python train.py --horizontal_flip=true --loss="softmax" --encoder_norm="rmsnorm" --encoder_mlp_ratio=4 --encoder_qk_norm=false --text_encoder_layers=6 --residual_init="none" --beta1=0.95 --grad_clip=0.5 --batch_size=128
Rows from block 2 of the image encoder of a small contrastive image-text model, named by matrix and row number. Rows with one number belong to one neuron. Each number is 200 + 30 x the weight over its row's rms, rounded and kept within 0 to 999. All counts start at 0.
Before each neuron's rows are labels from the 100 images, of 14976, where the neuron reaches its highest value: "strongest on" is what is common among them. Only what is clearly more common there than usual is listed. The data: photos with spoken descriptions (Open Images, Localized Narratives). In brackets: how many of the 100, against the usual share in percent.
# fc1: MLP up (encoder.blocks.2.mlp.fc1.weight, 768x192), inputs 0-95
# fc2: MLP down (encoder.blocks.2.mlp.fc2.weight, 192x768, transposed), outputs 0-95

strongest on: text has "grass" (58 vs 10.1); text has "ground" (27 vs 7.6)
fc1.443,179,187,215,210,151,212,213,178,194,182,195,216,236,269,245,179,257,194,199,199,192,177,153,236,244,211,209,162,174,205,232,200,172,166,217,185,218,225,196,192,179,201,215,181,218,188,146,225,154,227,170,192,211,159,195,242,188,231,192,201,221,209,208,205,171,185,132,267,238,163,165,220,221,182,241,226,177,203,160,209,183,198,179,224,205,238,198,213,154,179,218,161,244,220,183,163
fc2.443,152,218,194,216,223,250,150,166,191,151,173,190,206,201,178,181,212,163,197,225,151,146,208,186,205,236,200,140,199,201,229,238,208,197,200,175,216,176,207,188,216,173,206,200,209,195,160,204,234,180,217,239,196,159,239,184,216,221,191,244,285,167,206,226,202,175,201,181,184,242,186,196,219,201,225,201,209,213,244,136,195,177,146,255,227,200,185,241,219,165,190,155,170,207,156,231

strongest on: text has "standing" (52 vs 23.5)
fc1.434,240,206,226,204,223,248,202,193,206,213,231,188,269,188,148,161,209,173,180,157,177,223,152,144,222,188,243,242,200,214,204,212,209,252,240,210,198,209,135,178,172,149,208,221,174,174,190,186,186,192,203,221,215,216,174,169,211,249,197,121,190,203,225,165,201,234,190,229,197,206,196,173,287,222,215,205,154,232,160,196,208,169,181,216,183,189,176,250,225,209,164,245,159,167,173,236
fc2.434,205,204,184,226,228,183,252,199,223,218,197,159,268,145,213,203,171,212,208,172,212,146,164,202,212,231,181,199,158,194,214,166,177,166,248,147,248,233,171,215,202,203,211,210,194,214,212,241,162,166,168,204,200,189,238,247,153,154,154,175,179,159,186,197,226,229,240,248,162,181,140,168,226,217,184,244,289,234,225,219,201,202,209,213,223,208,188,209,223,188,221,193,208,243,186,255

strongest on: text has "sky" (51 vs 24.8)
fc1.48,212,222,201,128,214,234,202,211,190,186,173,192,207,218,159,197,210,178,251,199,208,210,187,153,236,194,201,150,176,179,191,182,206,211,227,179,170,242,190,182,203,191,189,231,152,247,128,190,215,199,144,149,232,210,179,198,167,226,200,178,188,273,243,199,167,161,172,144,226,176,182,206,231,186,163,225,229,239,219,218,152,185,158,190,166,221,178,198,136,218,208,187,198,177,188,178
fc2.48,259,162,181,156,181,207,174,246,215,212,159,210,206,205,203,200,166,193,241,264,156,191,211,198,204,154,190,170,179,219,204,266,199,210,194,176,143,195,186,193,156,190,173,185,228,217,217,233,217,263,192,221,199,194,190,185,226,193,147,252,200,154,170,219,183,187,202,226,203,204,226,217,215,224,177,157,224,215,191,174,170,198,174,205,213,216,201,181,208,165,228,213,172,132,198,164

strongest on: text has "standing" (48 vs 23.5); text has "lights" (27 vs 7.7)
fc1.408,183,187,220,215,164,266,204,224,180,176,239,198,248,189,233,115,254,198,192,191,217,174,174,182,200,127,293,254,222,156,170,222,209,187,258,201,245,183,243,144,226,206,238,194,173,212,206,200,149,254,167,241,180,190,197,234,210,231,204,131,195,202,209,179,269,165,194,146,151,220,212,191,198,211,205,216,158,246,204,225,176,234,233,189,237,220,244,218,191,243,173,220,193,241,215,235
fc2.408,171,135,243,189,180,207,220,220,157,247,172,210,204,192,248,186,163,254,209,188,167,182,221,221,255,175,204,215,170,196,215,177,196,175,145,144,224,199,206,164,187,188,218,243,221,197,209,141,198,182,203,181,164,219,157,212,236,127,222,194,180,223,221,195,191,234,208,173,251,156,168,177,227,200,204,123,230,184,240,249,216,195,228,237,151,214,207,203,159,197,247,233,272,182,189,178

strongest on: text has "black" (33 vs 10); text has "white" (31 vs 12)
fc1.177,173,198,127,161,194,225,226,158,216,232,187,238,235,227,171,183,211,155,136,192,175,191,237,189,179,224,213,151,197,224,146,186,163,178,227,248,148,189,165,217,165,186,190,258,144,164,181,220,218,187,140,268,197,224,187,188,181,209,233,157,203,201,106,165,266,199,211,246,212,215,226,187,192,163,236,206,221,209,175,150,215,178,170,279,187,184,173,153,228,159,219,194,215,202,196,159
fc2.177,132,198,204,210,223,213,222,238,224,165,185,148,263,190,188,246,195,244,166,146,198,142,200,179,190,235,149,235,226,121,219,124,153,206,298,202,241,248,202,208,247,183,148,246,180,216,247,152,216,222,176,157,183,201,185,199,168,182,235,170,175,273,233,228,180,229,212,170,186,213,175,147,184,209,146,169,227,205,191,220,208,199,238,126,181,158,206,181,196,235,202,180,187,231,186,197

strongest on: text has "people" (46 vs 21.3)
fc1.597,142,197,197,207,220,177,242,225,185,234,252,187,172,183,201,186,225,206,224,206,205,264,226,219,219,194,230,242,248,155,224,223,243,217,232,222,164,216,231,188,225,201,248,185,166,212,168,179,192,191,154,193,166,171,187,185,220,160,204,220,183,209,253,200,313,225,215,177,206,202,219,191,165,170,265,221,151,219,180,173,221,203,159,189,174,187,195,214,233,172,181,223,234,223,242,172
fc2.597,209,162,228,166,218,226,201,199,183,194,198,172,262,244,277,204,174,198,222,155,253,249,222,216,205,214,210,208,180,157,163,194,198,216,190,168,235,195,167,251,189,215,231,239,208,194,200,170,202,262,197,194,248,231,184,186,174,212,186,152,205,229,182,205,140,185,233,191,221,208,199,142,221,241,143,184,220,259,151,219,223,237,235,247,165,231,198,135,161,232,212,257,173,202,190,195

strongest on: text has "sky" (59 vs 24.8)
fc1.294,176,158,165,209,218,216,157,170,163,221,213,179,167,256,169,203,228,188,227,180,181,191,183,174,228,226,216,172,237,176,153,172,177,172,198,174,227,177,207,207,200,215,157,133,154,226,230,202,221,233,261,200,176,126,208,215,229,165,221,252,202,224,221,216,191,204,164,192,180,188,161,288,129,169,219,202,181,281,216,225,230,210,187,205,196,189,244,184,206,190,235,154,135,170,175,202
fc2.294,224,248,205,208,235,192,175,214,109,184,197,234,226,141,197,187,198,171,169,224,215,211,202,212,176,185,139,252,180,243,174,202,170,195,159,248,210,176,206,234,190,225,153,162,205,198,180,154,180,273,211,201,251,143,204,151,213,176,185,213,211,232,191,144,203,184,190,204,198,197,190,180,220,191,230,188,194,200,189,188,237,224,168,208,248,192,129,186,227,209,257,219,155,152,180,146

strongest on: text has "white" (29 vs 12)
fc1.685,222,205,126,184,236,170,189,169,164,223,226,138,170,211,225,224,172,182,173,210,191,229,167,191,150,254,235,210,188,198,199,157,192,202,227,165,236,168,154,208,212,154,219,209,183,224,219,152,184,148,255,228,164,143,246,185,204,196,204,202,167,173,242,238,175,183,191,189,143,177,180,221,180,202,196,211,142,239,200,226,173,176,153,143,159,194,200,206,185,183,206,165,190,200,144,212
fc2.685,202,215,285,228,207,143,248,245,162,157,234,233,195,134,228,215,225,154,183,185,246,202,204,197,159,212,167,225,177,256,219,226,188,175,236,194,232,164,168,243,201,237,158,231,205,250,220,183,144,236,244,202,236,121,186,181,268,173,151,197,211,236,227,199,236,214,180,225,140,210,139,196,195,195,162,179,189,209,188,204,215,193,182,174,227,145,173,191,252,238,191,191,175,169,199,223

strongest on: text has "black" (30 vs 10)
fc1.593,171,187,182,176,214,175,211,194,147,165,156,196,174,172,191,173,182,219,250,208,235,232,195,259,165,236,201,217,160,191,211,223,245,117,211,188,166,227,178,203,183,162,203,220,199,215,174,175,230,197,171,233,182,214,237,172,169,174,202,190,178,222,199,215,245,219,229,272,169,190,171,184,216,181,159,177,217,200,218,232,161,180,188,170,198,218,178,219,193,147,173,230,200,222,195,216
fc2.593,228,215,175,247,136,240,164,184,245,198,230,227,180,166,185,257,186,195,175,204,246,218,175,194,195,154,198,243,202,139,179,144,156,207,225,202,223,213,182,247,227,246,175,245,270,191,243,221,187,153,213,197,237,245,216,209,212,223,273,173,175,261,245,209,169,201,229,222,226,205,207,254,231,174,155,223,176,184,190,244,244,195,159,248,210,192,157,222,214,301,252,201,168,197,201,262

strongest on: text has "trees" (80 vs 27.5); text has "sky" (67 vs 24.8); text has "grass" (28 vs 10.1); text has "plants" (28 vs 10.2)
fc1.192,233,231,157,193,206,194,165,178,229,188,205,180,214,207,204,199,160,173,196,158,167,191,259,203,202,196,202,261,236,198,239,182,164,240,265,162,211,199,199,166,176,208,151,225,121,161,155,169,196,186,230,190,138,177,235,169,148,203,234,212,175,193,182,196,208,220,218,178,215,229,209,212,233,196,179,231,163,219,198,200,253,230,209,191,211,202,202,288,265,195,190,195,190,216,178,184
fc2.192,178,172,150,233,165,165,223,212,209,184,224,185,219,194,191,212,203,237,187,250,210,143,145,216,157,214,147,193,198,202,160,162,186,198,180,191,213,151,188,233,220,203,177,204,215,191,192,262,225,166,178,231,236,231,201,231,208,139,249,185,190,152,206,185,142,211,179,227,218,163,197,276,196,205,229,249,211,126,176,185,185,231,258,189,200,186,195,194,174,250,216,175,200,215,189,227

strongest on: text has "white" (38 vs 12); text has "black" (33 vs 10)
fc1.445,210,220,159,228,229,204,175,198,202,204,195,166,227,228,167,215,166,171,224,194,182,198,149,234,166,228,210,243,189,191,161,186,164,203,171,189,189,157,182,233,171,209,173,227,208,182,271,182,198,242,232,229,204,202,224,172,235,211,234,182,198,189,207,175,252,174,158,224,199,176,204,182,228,219,207,191,183,236,200,219,266,146,208,193,191,211,188,171,208,206,281,142,166,186,210,225
fc2.445,210,204,215,219,224,239,245,169,171,179,229,208,193,159,246,247,212,229,181,240,226,237,182,182,153,235,144,179,167,204,205,198,208,196,230,203,210,220,157,261,262,184,144,204,204,245,219,182,198,196,197,144,213,146,166,164,245,175,214,196,262,227,247,230,167,253,201,180,210,186,143,190,233,274,210,203,225,222,169,189,141,252,194,221,188,214,190,196,194,237,165,175,227,165,185,219

strongest on: text has "standing" (47 vs 23.5); text has "people" (44 vs 21.3)
fc1.658,212,155,179,148,234,212,182,239,203,193,211,166,176,138,181,171,215,183,219,235,193,199,177,177,214,227,205,239,157,215,248,230,202,159,161,214,196,164,233,209,175,200,195,230,209,171,212,223,237,156,184,249,154,233,209,176,239,191,169,209,144,231,185,171,279,168,208,176,173,155,217,215,212,187,193,182,212,197,184,206,164,177,203,164,187,197,202,210,184,166,206,200,207,200,191,208
fc2.658,187,191,244,261,187,243,194,157,151,214,213,199,240,190,205,201,161,253,199,172,243,197,210,271,199,209,239,191,214,160,193,136,160,245,227,197,221,262,226,193,203,221,242,211,209,210,224,171,188,226,206,135,198,219,176,248,222,172,272,141,198,214,224,218,190,232,193,221,241,204,184,179,201,187,197,194,190,223,208,212,244,235,300,222,205,201,175,167,207,241,190,241,209,202,217,214

strongest on: text has "grass" (30 vs 10.1)
fc1.704,191,159,206,213,186,279,160,184,236,131,173,184,259,224,234,211,197,196,160,204,188,221,200,179,240,263,210,203,198,188,181,164,198,182,203,212,140,215,218,184,185,175,161,243,200,186,183,226,187,186,185,253,176,220,201,188,214,222,177,141,165,197,209,198,195,206,94,234,177,166,241,166,198,224,188,245,234,188,204,149,189,149,189,238,209,188,201,204,169,201,197,170,199,222,189,152
fc2.704,172,231,229,214,223,234,210,188,172,189,114,155,219,217,197,265,206,185,228,147,216,227,209,181,184,240,216,149,203,202,170,154,170,230,192,178,182,173,181,208,242,201,192,183,199,186,208,221,161,218,173,192,230,147,187,226,214,194,209,237,234,184,243,295,162,192,252,213,210,192,137,135,163,202,143,202,224,249,169,195,219,186,225,213,182,146,187,156,230,220,254,187,243,171,133,247

strongest on: text has "people" (59 vs 21.3); text has "standing" (50 vs 23.5); text has "holding" (35 vs 16)
fc1.682,203,186,204,170,224,221,190,232,225,191,246,202,205,195,179,143,174,205,210,205,245,207,139,210,222,147,255,262,171,183,201,217,214,240,157,194,198,251,227,196,244,177,203,167,142,246,193,207,202,157,248,214,213,202,170,178,209,234,129,155,183,207,221,158,267,184,209,175,191,217,202,243,231,217,204,227,143,222,189,214,175,200,187,206,244,176,239,224,185,236,191,199,229,209,223,239
fc2.682,226,170,192,200,194,219,204,162,154,234,142,175,231,233,239,188,179,216,253,225,221,167,193,218,192,206,226,153,159,200,240,163,173,183,220,132,247,183,226,200,217,235,203,191,220,195,206,214,192,238,182,199,217,214,211,183,212,164,252,175,195,197,153,206,181,224,239,176,209,177,195,132,207,196,159,184,210,243,224,199,199,217,268,226,162,205,136,139,188,199,238,268,233,206,194,187

strongest on: text has "trees" (71 vs 27.5); text has "sky" (53 vs 24.8); text has "plants" (34 vs 10.2)
fc1.6,221,206,178,155,164,161,210,271,188,227,174,117,188,202,188,215,223,240,252,205,164,177,210,269,201,158,210,250,195,237,251,205,217,193,215,172,204,248,228,207,229,232,217,244,223,241,212,177,204,191,161,203,179,191,211,183,192,229,226,205,163,249,202,179,169,234,170,151,205,178,193,209,219,192,203,215,215,113,216,236,188,225,179,206,186,199,142,247,199,161,167,139,187,194,228,207
fc2.6,145,147,169,238,154,190,166,164,180,237,188,176,195,185,176,222,188,184,212,216,192,171,186,216,143,206,214,197,180,175,180,180,220,199,123,219,253,193,211,237,199,195,216,228,188,228,166,212,230,186,228,247,236,193,225,162,196,210,255,176,220,202,243,189,224,238,156,212,182,218,158,278,200,209,202,226,128,180,178,171,170,186,184,253,208,234,159,159,166,215,197,224,170,203,179,185

strongest on: text has "black" (26 vs 10)
fc1.624,201,186,141,170,219,233,254,233,231,238,218,183,246,200,197,224,166,150,188,215,261,181,216,216,221,221,222,160,235,247,188,139,162,153,210,213,182,212,224,190,189,178,167,254,168,148,164,186,216,191,147,262,170,224,166,162,196,203,144,215,199,180,176,207,190,231,238,243,239,212,204,205,185,166,237,200,216,215,229,143,227,219,193,243,228,183,168,148,203,161,177,180,215,229,185,162
fc2.624,191,223,186,194,209,180,214,205,209,164,183,181,225,237,155,241,207,260,205,153,230,185,279,191,226,198,183,220,222,156,190,149,164,214,269,198,212,193,191,212,231,172,204,247,183,207,231,146,265,225,147,176,253,194,146,201,171,171,279,212,151,244,207,227,199,205,193,168,154,177,182,171,142,224,204,194,210,221,178,242,253,140,194,137,176,178,152,171,217,204,199,229,190,217,178,192

strongest on: text has "black" (28 vs 10)
fc1.219,192,214,216,162,231,204,206,224,220,203,176,183,218,203,236,274,201,255,170,211,175,196,171,198,256,256,215,205,183,208,239,184,218,234,266,239,190,192,174,174,264,237,168,208,130,195,243,140,233,186,254,190,183,251,200,188,211,176,216,191,231,194,217,196,181,200,247,196,188,160,190,192,226,172,174,153,149,190,166,211,212,215,135,176,177,191,224,189,213,215,155,163,222,220,207,198
fc2.219,297,221,191,252,170,212,199,205,247,201,183,222,171,161,164,213,209,168,154,216,152,267,173,204,167,161,227,202,204,183,200,198,178,207,198,189,248,204,209,215,208,233,191,189,205,253,200,228,190,179,253,234,199,169,212,183,240,182,214,231,198,225,192,219,192,221,202,221,162,205,202,232,196,182,215,218,273,208,248,216,189,214,177,210,194,197,141,162,232,222,159,146,147,232,167,220

strongest on: text has "sky" (57 vs 24.8); text has "water" (27 vs 8)
fc1.32,204,211,213,126,196,259,239,211,231,162,206,211,255,202,222,172,150,203,197,196,234,224,244,142,209,189,193,195,188,195,180,183,149,217,248,129,165,197,184,157,189,246,161,249,200,189,118,208,190,178,182,233,240,242,169,194,218,221,165,186,225,234,253,192,126,172,142,283,220,198,190,196,233,218,195,205,230,158,208,203,202,159,197,223,240,141,196,194,192,178,190,190,192,194,130,197
fc2.32,193,157,182,217,200,172,156,207,240,206,206,201,178,156,234,260,173,202,211,241,213,159,175,222,272,178,209,193,199,168,176,161,245,188,186,251,171,249,186,201,193,176,155,226,157,254,218,202,219,230,211,240,252,199,223,224,210,212,236,183,165,191,193,215,218,237,220,228,211,205,186,190,192,179,143,219,195,251,199,231,192,201,241,203,157,166,243,186,181,226,188,196,187,142,171,201

strongest on: text has "black" (27 vs 10)
fc1.498,200,165,138,200,200,226,194,180,240,206,174,244,214,189,179,209,215,153,159,197,228,150,230,241,160,181,152,215,221,252,134,224,138,173,175,222,159,187,168,206,161,202,197,195,164,149,215,207,253,193,184,239,210,214,182,183,146,228,202,181,183,207,176,141,246,210,250,171,183,197,244,162,253,163,219,222,186,173,235,208,219,199,166,203,192,167,213,206,198,194,221,175,203,186,173,175
fc2.498,205,233,212,195,244,230,197,209,236,196,208,173,289,223,206,249,225,255,185,182,238,231,208,174,152,197,176,212,222,186,208,175,194,256,252,190,188,223,220,205,200,203,102,220,203,215,264,207,215,218,168,150,192,201,244,221,129,197,238,177,211,213,233,216,156,208,225,183,219,181,192,182,226,151,171,205,226,200,181,238,211,282,243,182,161,217,190,176,223,246,209,200,201,189,190,197

strongest on: text has "trees" (55 vs 27.5); text has "plants" (36 vs 10.2); text has "flowers" (28 vs 3.2)
fc1.519,198,182,204,193,145,210,202,236,171,220,170,204,177,246,195,182,239,226,153,172,175,160,218,206,186,193,182,209,223,171,242,167,131,190,231,187,216,190,202,201,176,170,243,193,247,173,231,185,134,167,178,220,127,204,219,206,198,176,217,176,130,176,244,166,196,194,174,195,167,203,236,217,206,150,191,250,210,148,192,199,234,228,221,221,195,223,232,181,208,249,193,197,179,217,218,146
fc2.519,176,206,166,211,191,152,169,177,189,217,195,194,192,139,175,215,214,228,173,173,179,165,169,198,205,216,163,222,179,164,198,251,217,151,110,253,199,141,214,205,177,178,197,177,115,208,187,200,216,206,263,233,217,176,185,122,255,182,204,209,238,171,174,166,198,211,194,176,274,222,211,223,233,195,175,204,221,162,183,160,197,176,214,251,206,223,209,204,185,219,227,145,192,191,203,230

strongest on: text has "trees" (76 vs 27.5); text has "sky" (68 vs 24.8); text has "buildings" (32 vs 11.2)
fc1.504,180,265,209,183,200,201,199,180,209,224,170,185,204,211,163,187,235,160,212,139,198,201,235,223,200,196,217,169,165,147,177,175,239,218,231,147,222,220,164,225,196,189,237,195,170,154,213,189,170,216,191,223,164,184,189,225,193,191,174,201,162,259,217,166,225,242,214,248,174,232,230,163,169,205,210,181,192,165,193,249,204,188,151,199,237,179,221,202,248,166,189,154,155,224,173,250
fc2.504,161,143,236,242,162,172,180,198,218,172,209,237,176,171,243,237,141,198,147,230,149,207,211,229,139,188,195,228,222,167,157,202,228,152,241,194,235,218,214,208,229,204,140,191,215,156,204,202,177,175,240,211,185,188,198,167,207,182,198,177,182,215,206,197,127,217,210,237,178,218,209,279,222,198,201,251,256,265,141,212,166,183,184,206,234,187,172,183,196,189,201,188,198,219,151,222

strongest on: text has "black" (41 vs 10); text has "white" (36 vs 12)
fc1.356,223,217,135,136,163,220,234,206,239,206,172,188,211,177,203,208,223,144,177,242,221,181,235,204,164,232,214,168,202,209,151,204,176,156,167,227,138,179,170,196,222,220,198,239,208,137,186,201,210,232,142,294,167,221,179,203,180,235,206,179,206,185,174,172,229,181,233,226,187,191,225,142,238,204,226,234,248,170,194,151,205,174,158,258,238,194,161,162,183,230,246,148,208,215,195,168
fc2.356,152,211,205,220,223,224,231,212,225,216,230,183,235,242,218,232,196,279,185,145,220,184,235,203,193,223,168,205,215,157,210,103,199,200,247,201,237,217,226,211,197,176,124,215,135,221,278,186,224,225,228,133,193,240,210,198,194,248,268,193,188,254,227,256,161,242,192,188,208,164,172,193,168,152,143,183,211,233,194,249,197,195,241,178,172,164,195,147,224,200,191,189,212,197,177,185

strongest on: text has "grass" (40 vs 10.1)
fc1.326,212,155,221,230,177,189,195,179,233,177,233,206,166,214,219,214,185,216,184,127,177,244,190,246,202,196,205,198,211,174,158,222,190,238,210,181,194,233,203,226,216,195,161,248,239,210,226,205,205,199,180,211,170,179,196,200,235,164,236,225,190,181,193,241,163,216,138,215,183,201,190,206,179,166,155,202,174,184,263,216,201,130,154,204,231,190,218,167,174,216,219,192,182,148,151,188
fc2.326,235,252,177,221,188,270,170,163,130,200,134,198,204,217,223,197,188,191,201,220,235,217,199,160,200,193,172,218,160,245,218,229,183,162,168,253,175,207,203,172,212,184,166,185,166,228,225,180,184,249,194,156,242,122,199,225,193,190,151,201,243,230,175,196,160,185,192,185,173,177,142,145,182,180,206,185,176,180,183,174,214,230,208,235,215,196,159,159,187,223,225,179,207,166,181,229

strongest on: text has "standing" (52 vs 23.5); text has "holding" (35 vs 16)
fc1.307,215,204,168,211,178,194,170,193,204,171,267,168,178,201,203,164,203,219,224,218,269,164,168,174,245,210,266,208,219,205,198,226,189,238,196,261,225,246,208,208,172,205,258,172,166,235,211,201,180,210,225,223,231,165,202,212,184,208,149,181,180,174,204,203,218,168,268,168,185,181,191,186,242,304,234,177,178,246,227,209,149,185,189,219,210,192,225,197,212,180,196,207,207,248,261,222
fc2.307,195,176,245,210,183,236,207,192,167,240,146,205,224,172,268,189,179,209,202,202,205,227,213,246,225,192,203,211,149,198,188,143,179,176,247,155,222,212,249,241,231,190,218,193,233,183,191,184,222,203,170,121,188,246,186,188,214,173,202,174,196,240,198,196,204,234,197,183,178,153,200,138,175,195,200,167,230,190,214,182,197,202,257,249,166,214,174,199,159,239,217,243,234,188,198,198

strongest on: text has "grass" (41 vs 10.1); text has "ground" (29 vs 7.6)
fc1.520,195,189,212,202,229,274,200,164,169,166,183,161,249,205,220,181,200,270,155,142,195,220,179,193,177,166,169,209,201,217,230,185,203,145,225,182,232,208,218,209,175,170,181,218,217,229,233,160,205,208,205,203,219,149,169,144,234,186,150,207,197,187,238,261,238,197,213,209,247,197,159,180,187,186,174,199,177,175,216,260,182,181,191,195,221,190,195,151,182,190,183,214,229,197,110,195
fc2.520,201,190,213,253,223,198,145,182,198,199,176,220,149,222,187,189,213,176,220,222,217,156,218,169,223,231,186,199,203,187,195,285,208,208,166,201,172,236,207,171,153,195,215,164,249,226,176,236,227,246,230,255,244,210,250,176,210,241,195,253,281,210,159,184,218,171,185,181,170,195,185,201,169,193,205,176,210,174,237,135,243,166,176,228,253,185,221,175,193,182,226,171,154,223,218,207

strongest on: text has "black" (26 vs 10)
fc1.71,227,264,193,122,200,247,220,198,217,144,239,181,225,149,173,175,192,180,210,159,167,229,215,187,231,195,175,210,197,208,203,159,169,192,148,190,134,200,207,179,204,214,161,249,212,127,165,225,200,166,155,236,182,191,240,197,192,252,174,163,158,182,271,206,246,167,181,229,131,166,249,222,218,214,186,218,214,218,259,160,193,168,149,267,152,198,194,217,165,206,157,142,215,216,199,171
fc2.71,177,229,154,224,243,203,234,188,202,180,145,205,242,195,239,211,162,187,199,202,235,196,235,228,181,223,206,154,187,196,215,171,199,239,203,230,196,190,174,164,223,204,163,194,180,285,214,173,252,214,202,186,215,183,212,240,195,233,236,203,207,183,235,162,161,277,250,177,212,183,209,154,185,228,139,193,214,220,192,228,205,201,298,201,156,134,175,154,160,188,228,180,243,188,166,213

strongest on: text has "sky" (78 vs 24.8); text has "trees" (74 vs 27.5)
fc1.724,206,194,151,180,194,208,188,205,205,172,206,188,196,250,216,180,140,219,212,145,198,212,204,196,210,174,230,229,184,179,181,190,173,232,212,202,177,201,194,204,189,217,165,197,177,187,178,177,239,150,223,221,214,169,180,258,227,211,168,213,171,246,251,227,163,229,138,200,183,203,129,222,182,143,199,230,210,260,239,204,164,186,235,242,121,223,221,249,169,240,187,198,201,184,133,174
fc2.724,248,172,196,167,213,163,174,220,140,211,197,231,226,196,213,217,201,194,212,237,189,189,241,184,166,176,163,183,141,200,203,170,202,213,193,240,219,224,220,220,190,200,151,165,185,196,192,243,263,244,246,194,255,212,228,218,182,188,215,175,202,205,183,171,215,182,163,190,221,195,189,196,238,219,164,216,150,227,237,197,232,259,229,207,204,206,186,172,188,209,177,203,146,101,168,204

strongest on: text has "white" (30 vs 12)
fc1.335,274,169,125,209,231,195,227,198,179,196,224,177,164,156,201,207,208,186,157,183,168,226,185,232,137,251,252,194,205,210,224,195,223,194,217,161,230,187,174,199,214,184,177,167,223,247,213,141,208,163,236,244,179,155,241,193,234,216,191,220,238,190,218,234,179,145,176,184,133,181,128,235,170,179,162,166,204,231,193,203,217,155,187,195,139,236,199,173,163,192,207,188,218,178,153,218
fc2.335,215,225,255,206,211,193,204,250,166,156,239,275,204,166,226,222,198,196,151,190,238,219,195,198,168,202,184,251,205,221,199,197,208,216,190,177,230,181,203,268,239,223,180,175,215,252,178,205,209,227,253,220,230,143,218,155,245,209,200,172,224,236,248,221,189,196,171,173,148,219,135,201,199,211,177,198,209,200,168,216,204,227,168,197,214,128,180,192,213,223,209,166,143,162,201,219

strongest on: text has "sky" (60 vs 24.8); text has "trees" (58 vs 27.5); text has "buildings" (27 vs 11.2)
fc1.365,232,165,163,223,222,152,186,183,148,223,242,205,190,187,211,196,206,208,233,175,231,235,176,158,215,198,154,137,199,187,135,157,201,173,269,208,216,193,222,193,208,262,197,189,183,199,174,170,232,188,221,179,224,226,177,163,198,147,230,188,220,220,216,181,161,225,153,184,256,127,177,276,188,166,139,217,165,186,179,238,159,201,218,186,164,173,240,198,176,214,206,189,192,206,177,265
fc2.365,194,210,170,174,209,204,141,241,240,202,192,250,217,181,202,172,228,158,199,223,187,195,245,211,228,201,194,241,177,182,226,263,233,185,175,232,217,197,178,222,253,150,152,194,156,150,198,198,201,203,236,215,238,171,234,228,232,199,176,211,239,220,160,181,213,217,206,210,179,217,208,158,276,175,202,212,155,247,166,225,217,249,187,204,194,209,216,227,181,196,199,188,187,169,183,218

strongest on: text has "sky" (50 vs 24.8)
fc1.169,235,182,180,197,179,179,201,199,174,212,211,181,221,180,207,198,183,240,209,192,201,197,166,207,174,218,232,209,205,150,227,194,181,263,157,181,210,181,215,186,177,249,190,257,207,191,161,188,195,137,196,226,136,164,191,148,234,181,232,187,185,260,189,231,173,207,207,210,188,185,169,157,170,176,212,229,194,187,231,217,191,154,152,160,265,194,152,179,190,223,222,118,178,235,198,177
fc2.169,201,205,225,185,174,184,226,128,209,212,192,286,134,138,235,235,179,206,212,182,176,221,188,177,182,179,227,211,214,221,190,161,227,207,241,241,217,215,216,209,190,224,137,159,175,249,222,205,182,183,231,148,154,121,201,177,239,183,211,171,223,211,226,226,179,203,142,226,181,177,187,235,231,263,195,196,261,140,157,204,169,254,183,190,214,171,201,219,173,223,217,173,233,206,206,225

strongest on: text has "grass" (47 vs 10.1)
fc1.440,173,165,209,191,186,219,178,229,236,176,238,213,206,221,206,149,272,177,204,207,216,214,169,243,174,235,160,204,153,153,271,212,196,191,167,148,189,179,237,218,197,173,173,223,250,157,221,188,243,168,201,264,193,174,216,226,240,140,212,175,204,208,252,128,200,186,166,187,179,224,123,156,226,194,203,211,226,239,232,157,222,153,194,185,160,189,213,216,191,184,181,190,251,191,236,238
fc2.440,177,183,259,211,203,191,171,177,207,141,188,234,184,206,151,168,184,215,242,195,223,173,191,208,206,226,253,164,219,197,233,212,182,130,167,187,194,208,200,201,205,186,244,213,204,171,236,254,229,229,235,197,197,159,256,137,184,201,221,198,194,175,179,201,222,201,232,153,208,202,224,180,199,215,236,208,227,210,190,169,196,194,206,200,183,156,178,199,199,152,221,163,186,184,190,180

strongest on: text has "trees" (63 vs 27.5); text has "grass" (30 vs 10.1); text has "plants" (26 vs 10.2)
fc1.256,143,200,221,218,173,217,180,149,210,193,191,192,203,233,191,161,234,190,202,222,248,231,215,236,197,184,154,192,171,251,213,202,214,161,230,244,203,224,216,264,207,159,185,247,225,186,214,172,135,167,189,228,156,164,202,192,223,200,168,179,219,185,217,201,175,224,204,205,237,200,210,201,193,160,178,217,227,198,167,235,181,214,162,239,263,200,148,178,224,198,166,235,216,193,210,177
fc2.256,187,162,201,215,157,166,182,202,197,176,193,215,138,147,214,223,201,202,170,161,187,220,159,186,234,267,163,182,205,196,234,241,248,163,121,307,168,164,215,159,207,232,231,152,168,207,186,225,191,186,253,224,207,168,224,145,205,227,178,223,231,178,181,224,206,187,159,196,197,208,210,224,216,172,169,195,216,177,175,190,221,177,207,247,209,235,253,184,177,216,188,159,173,209,183,218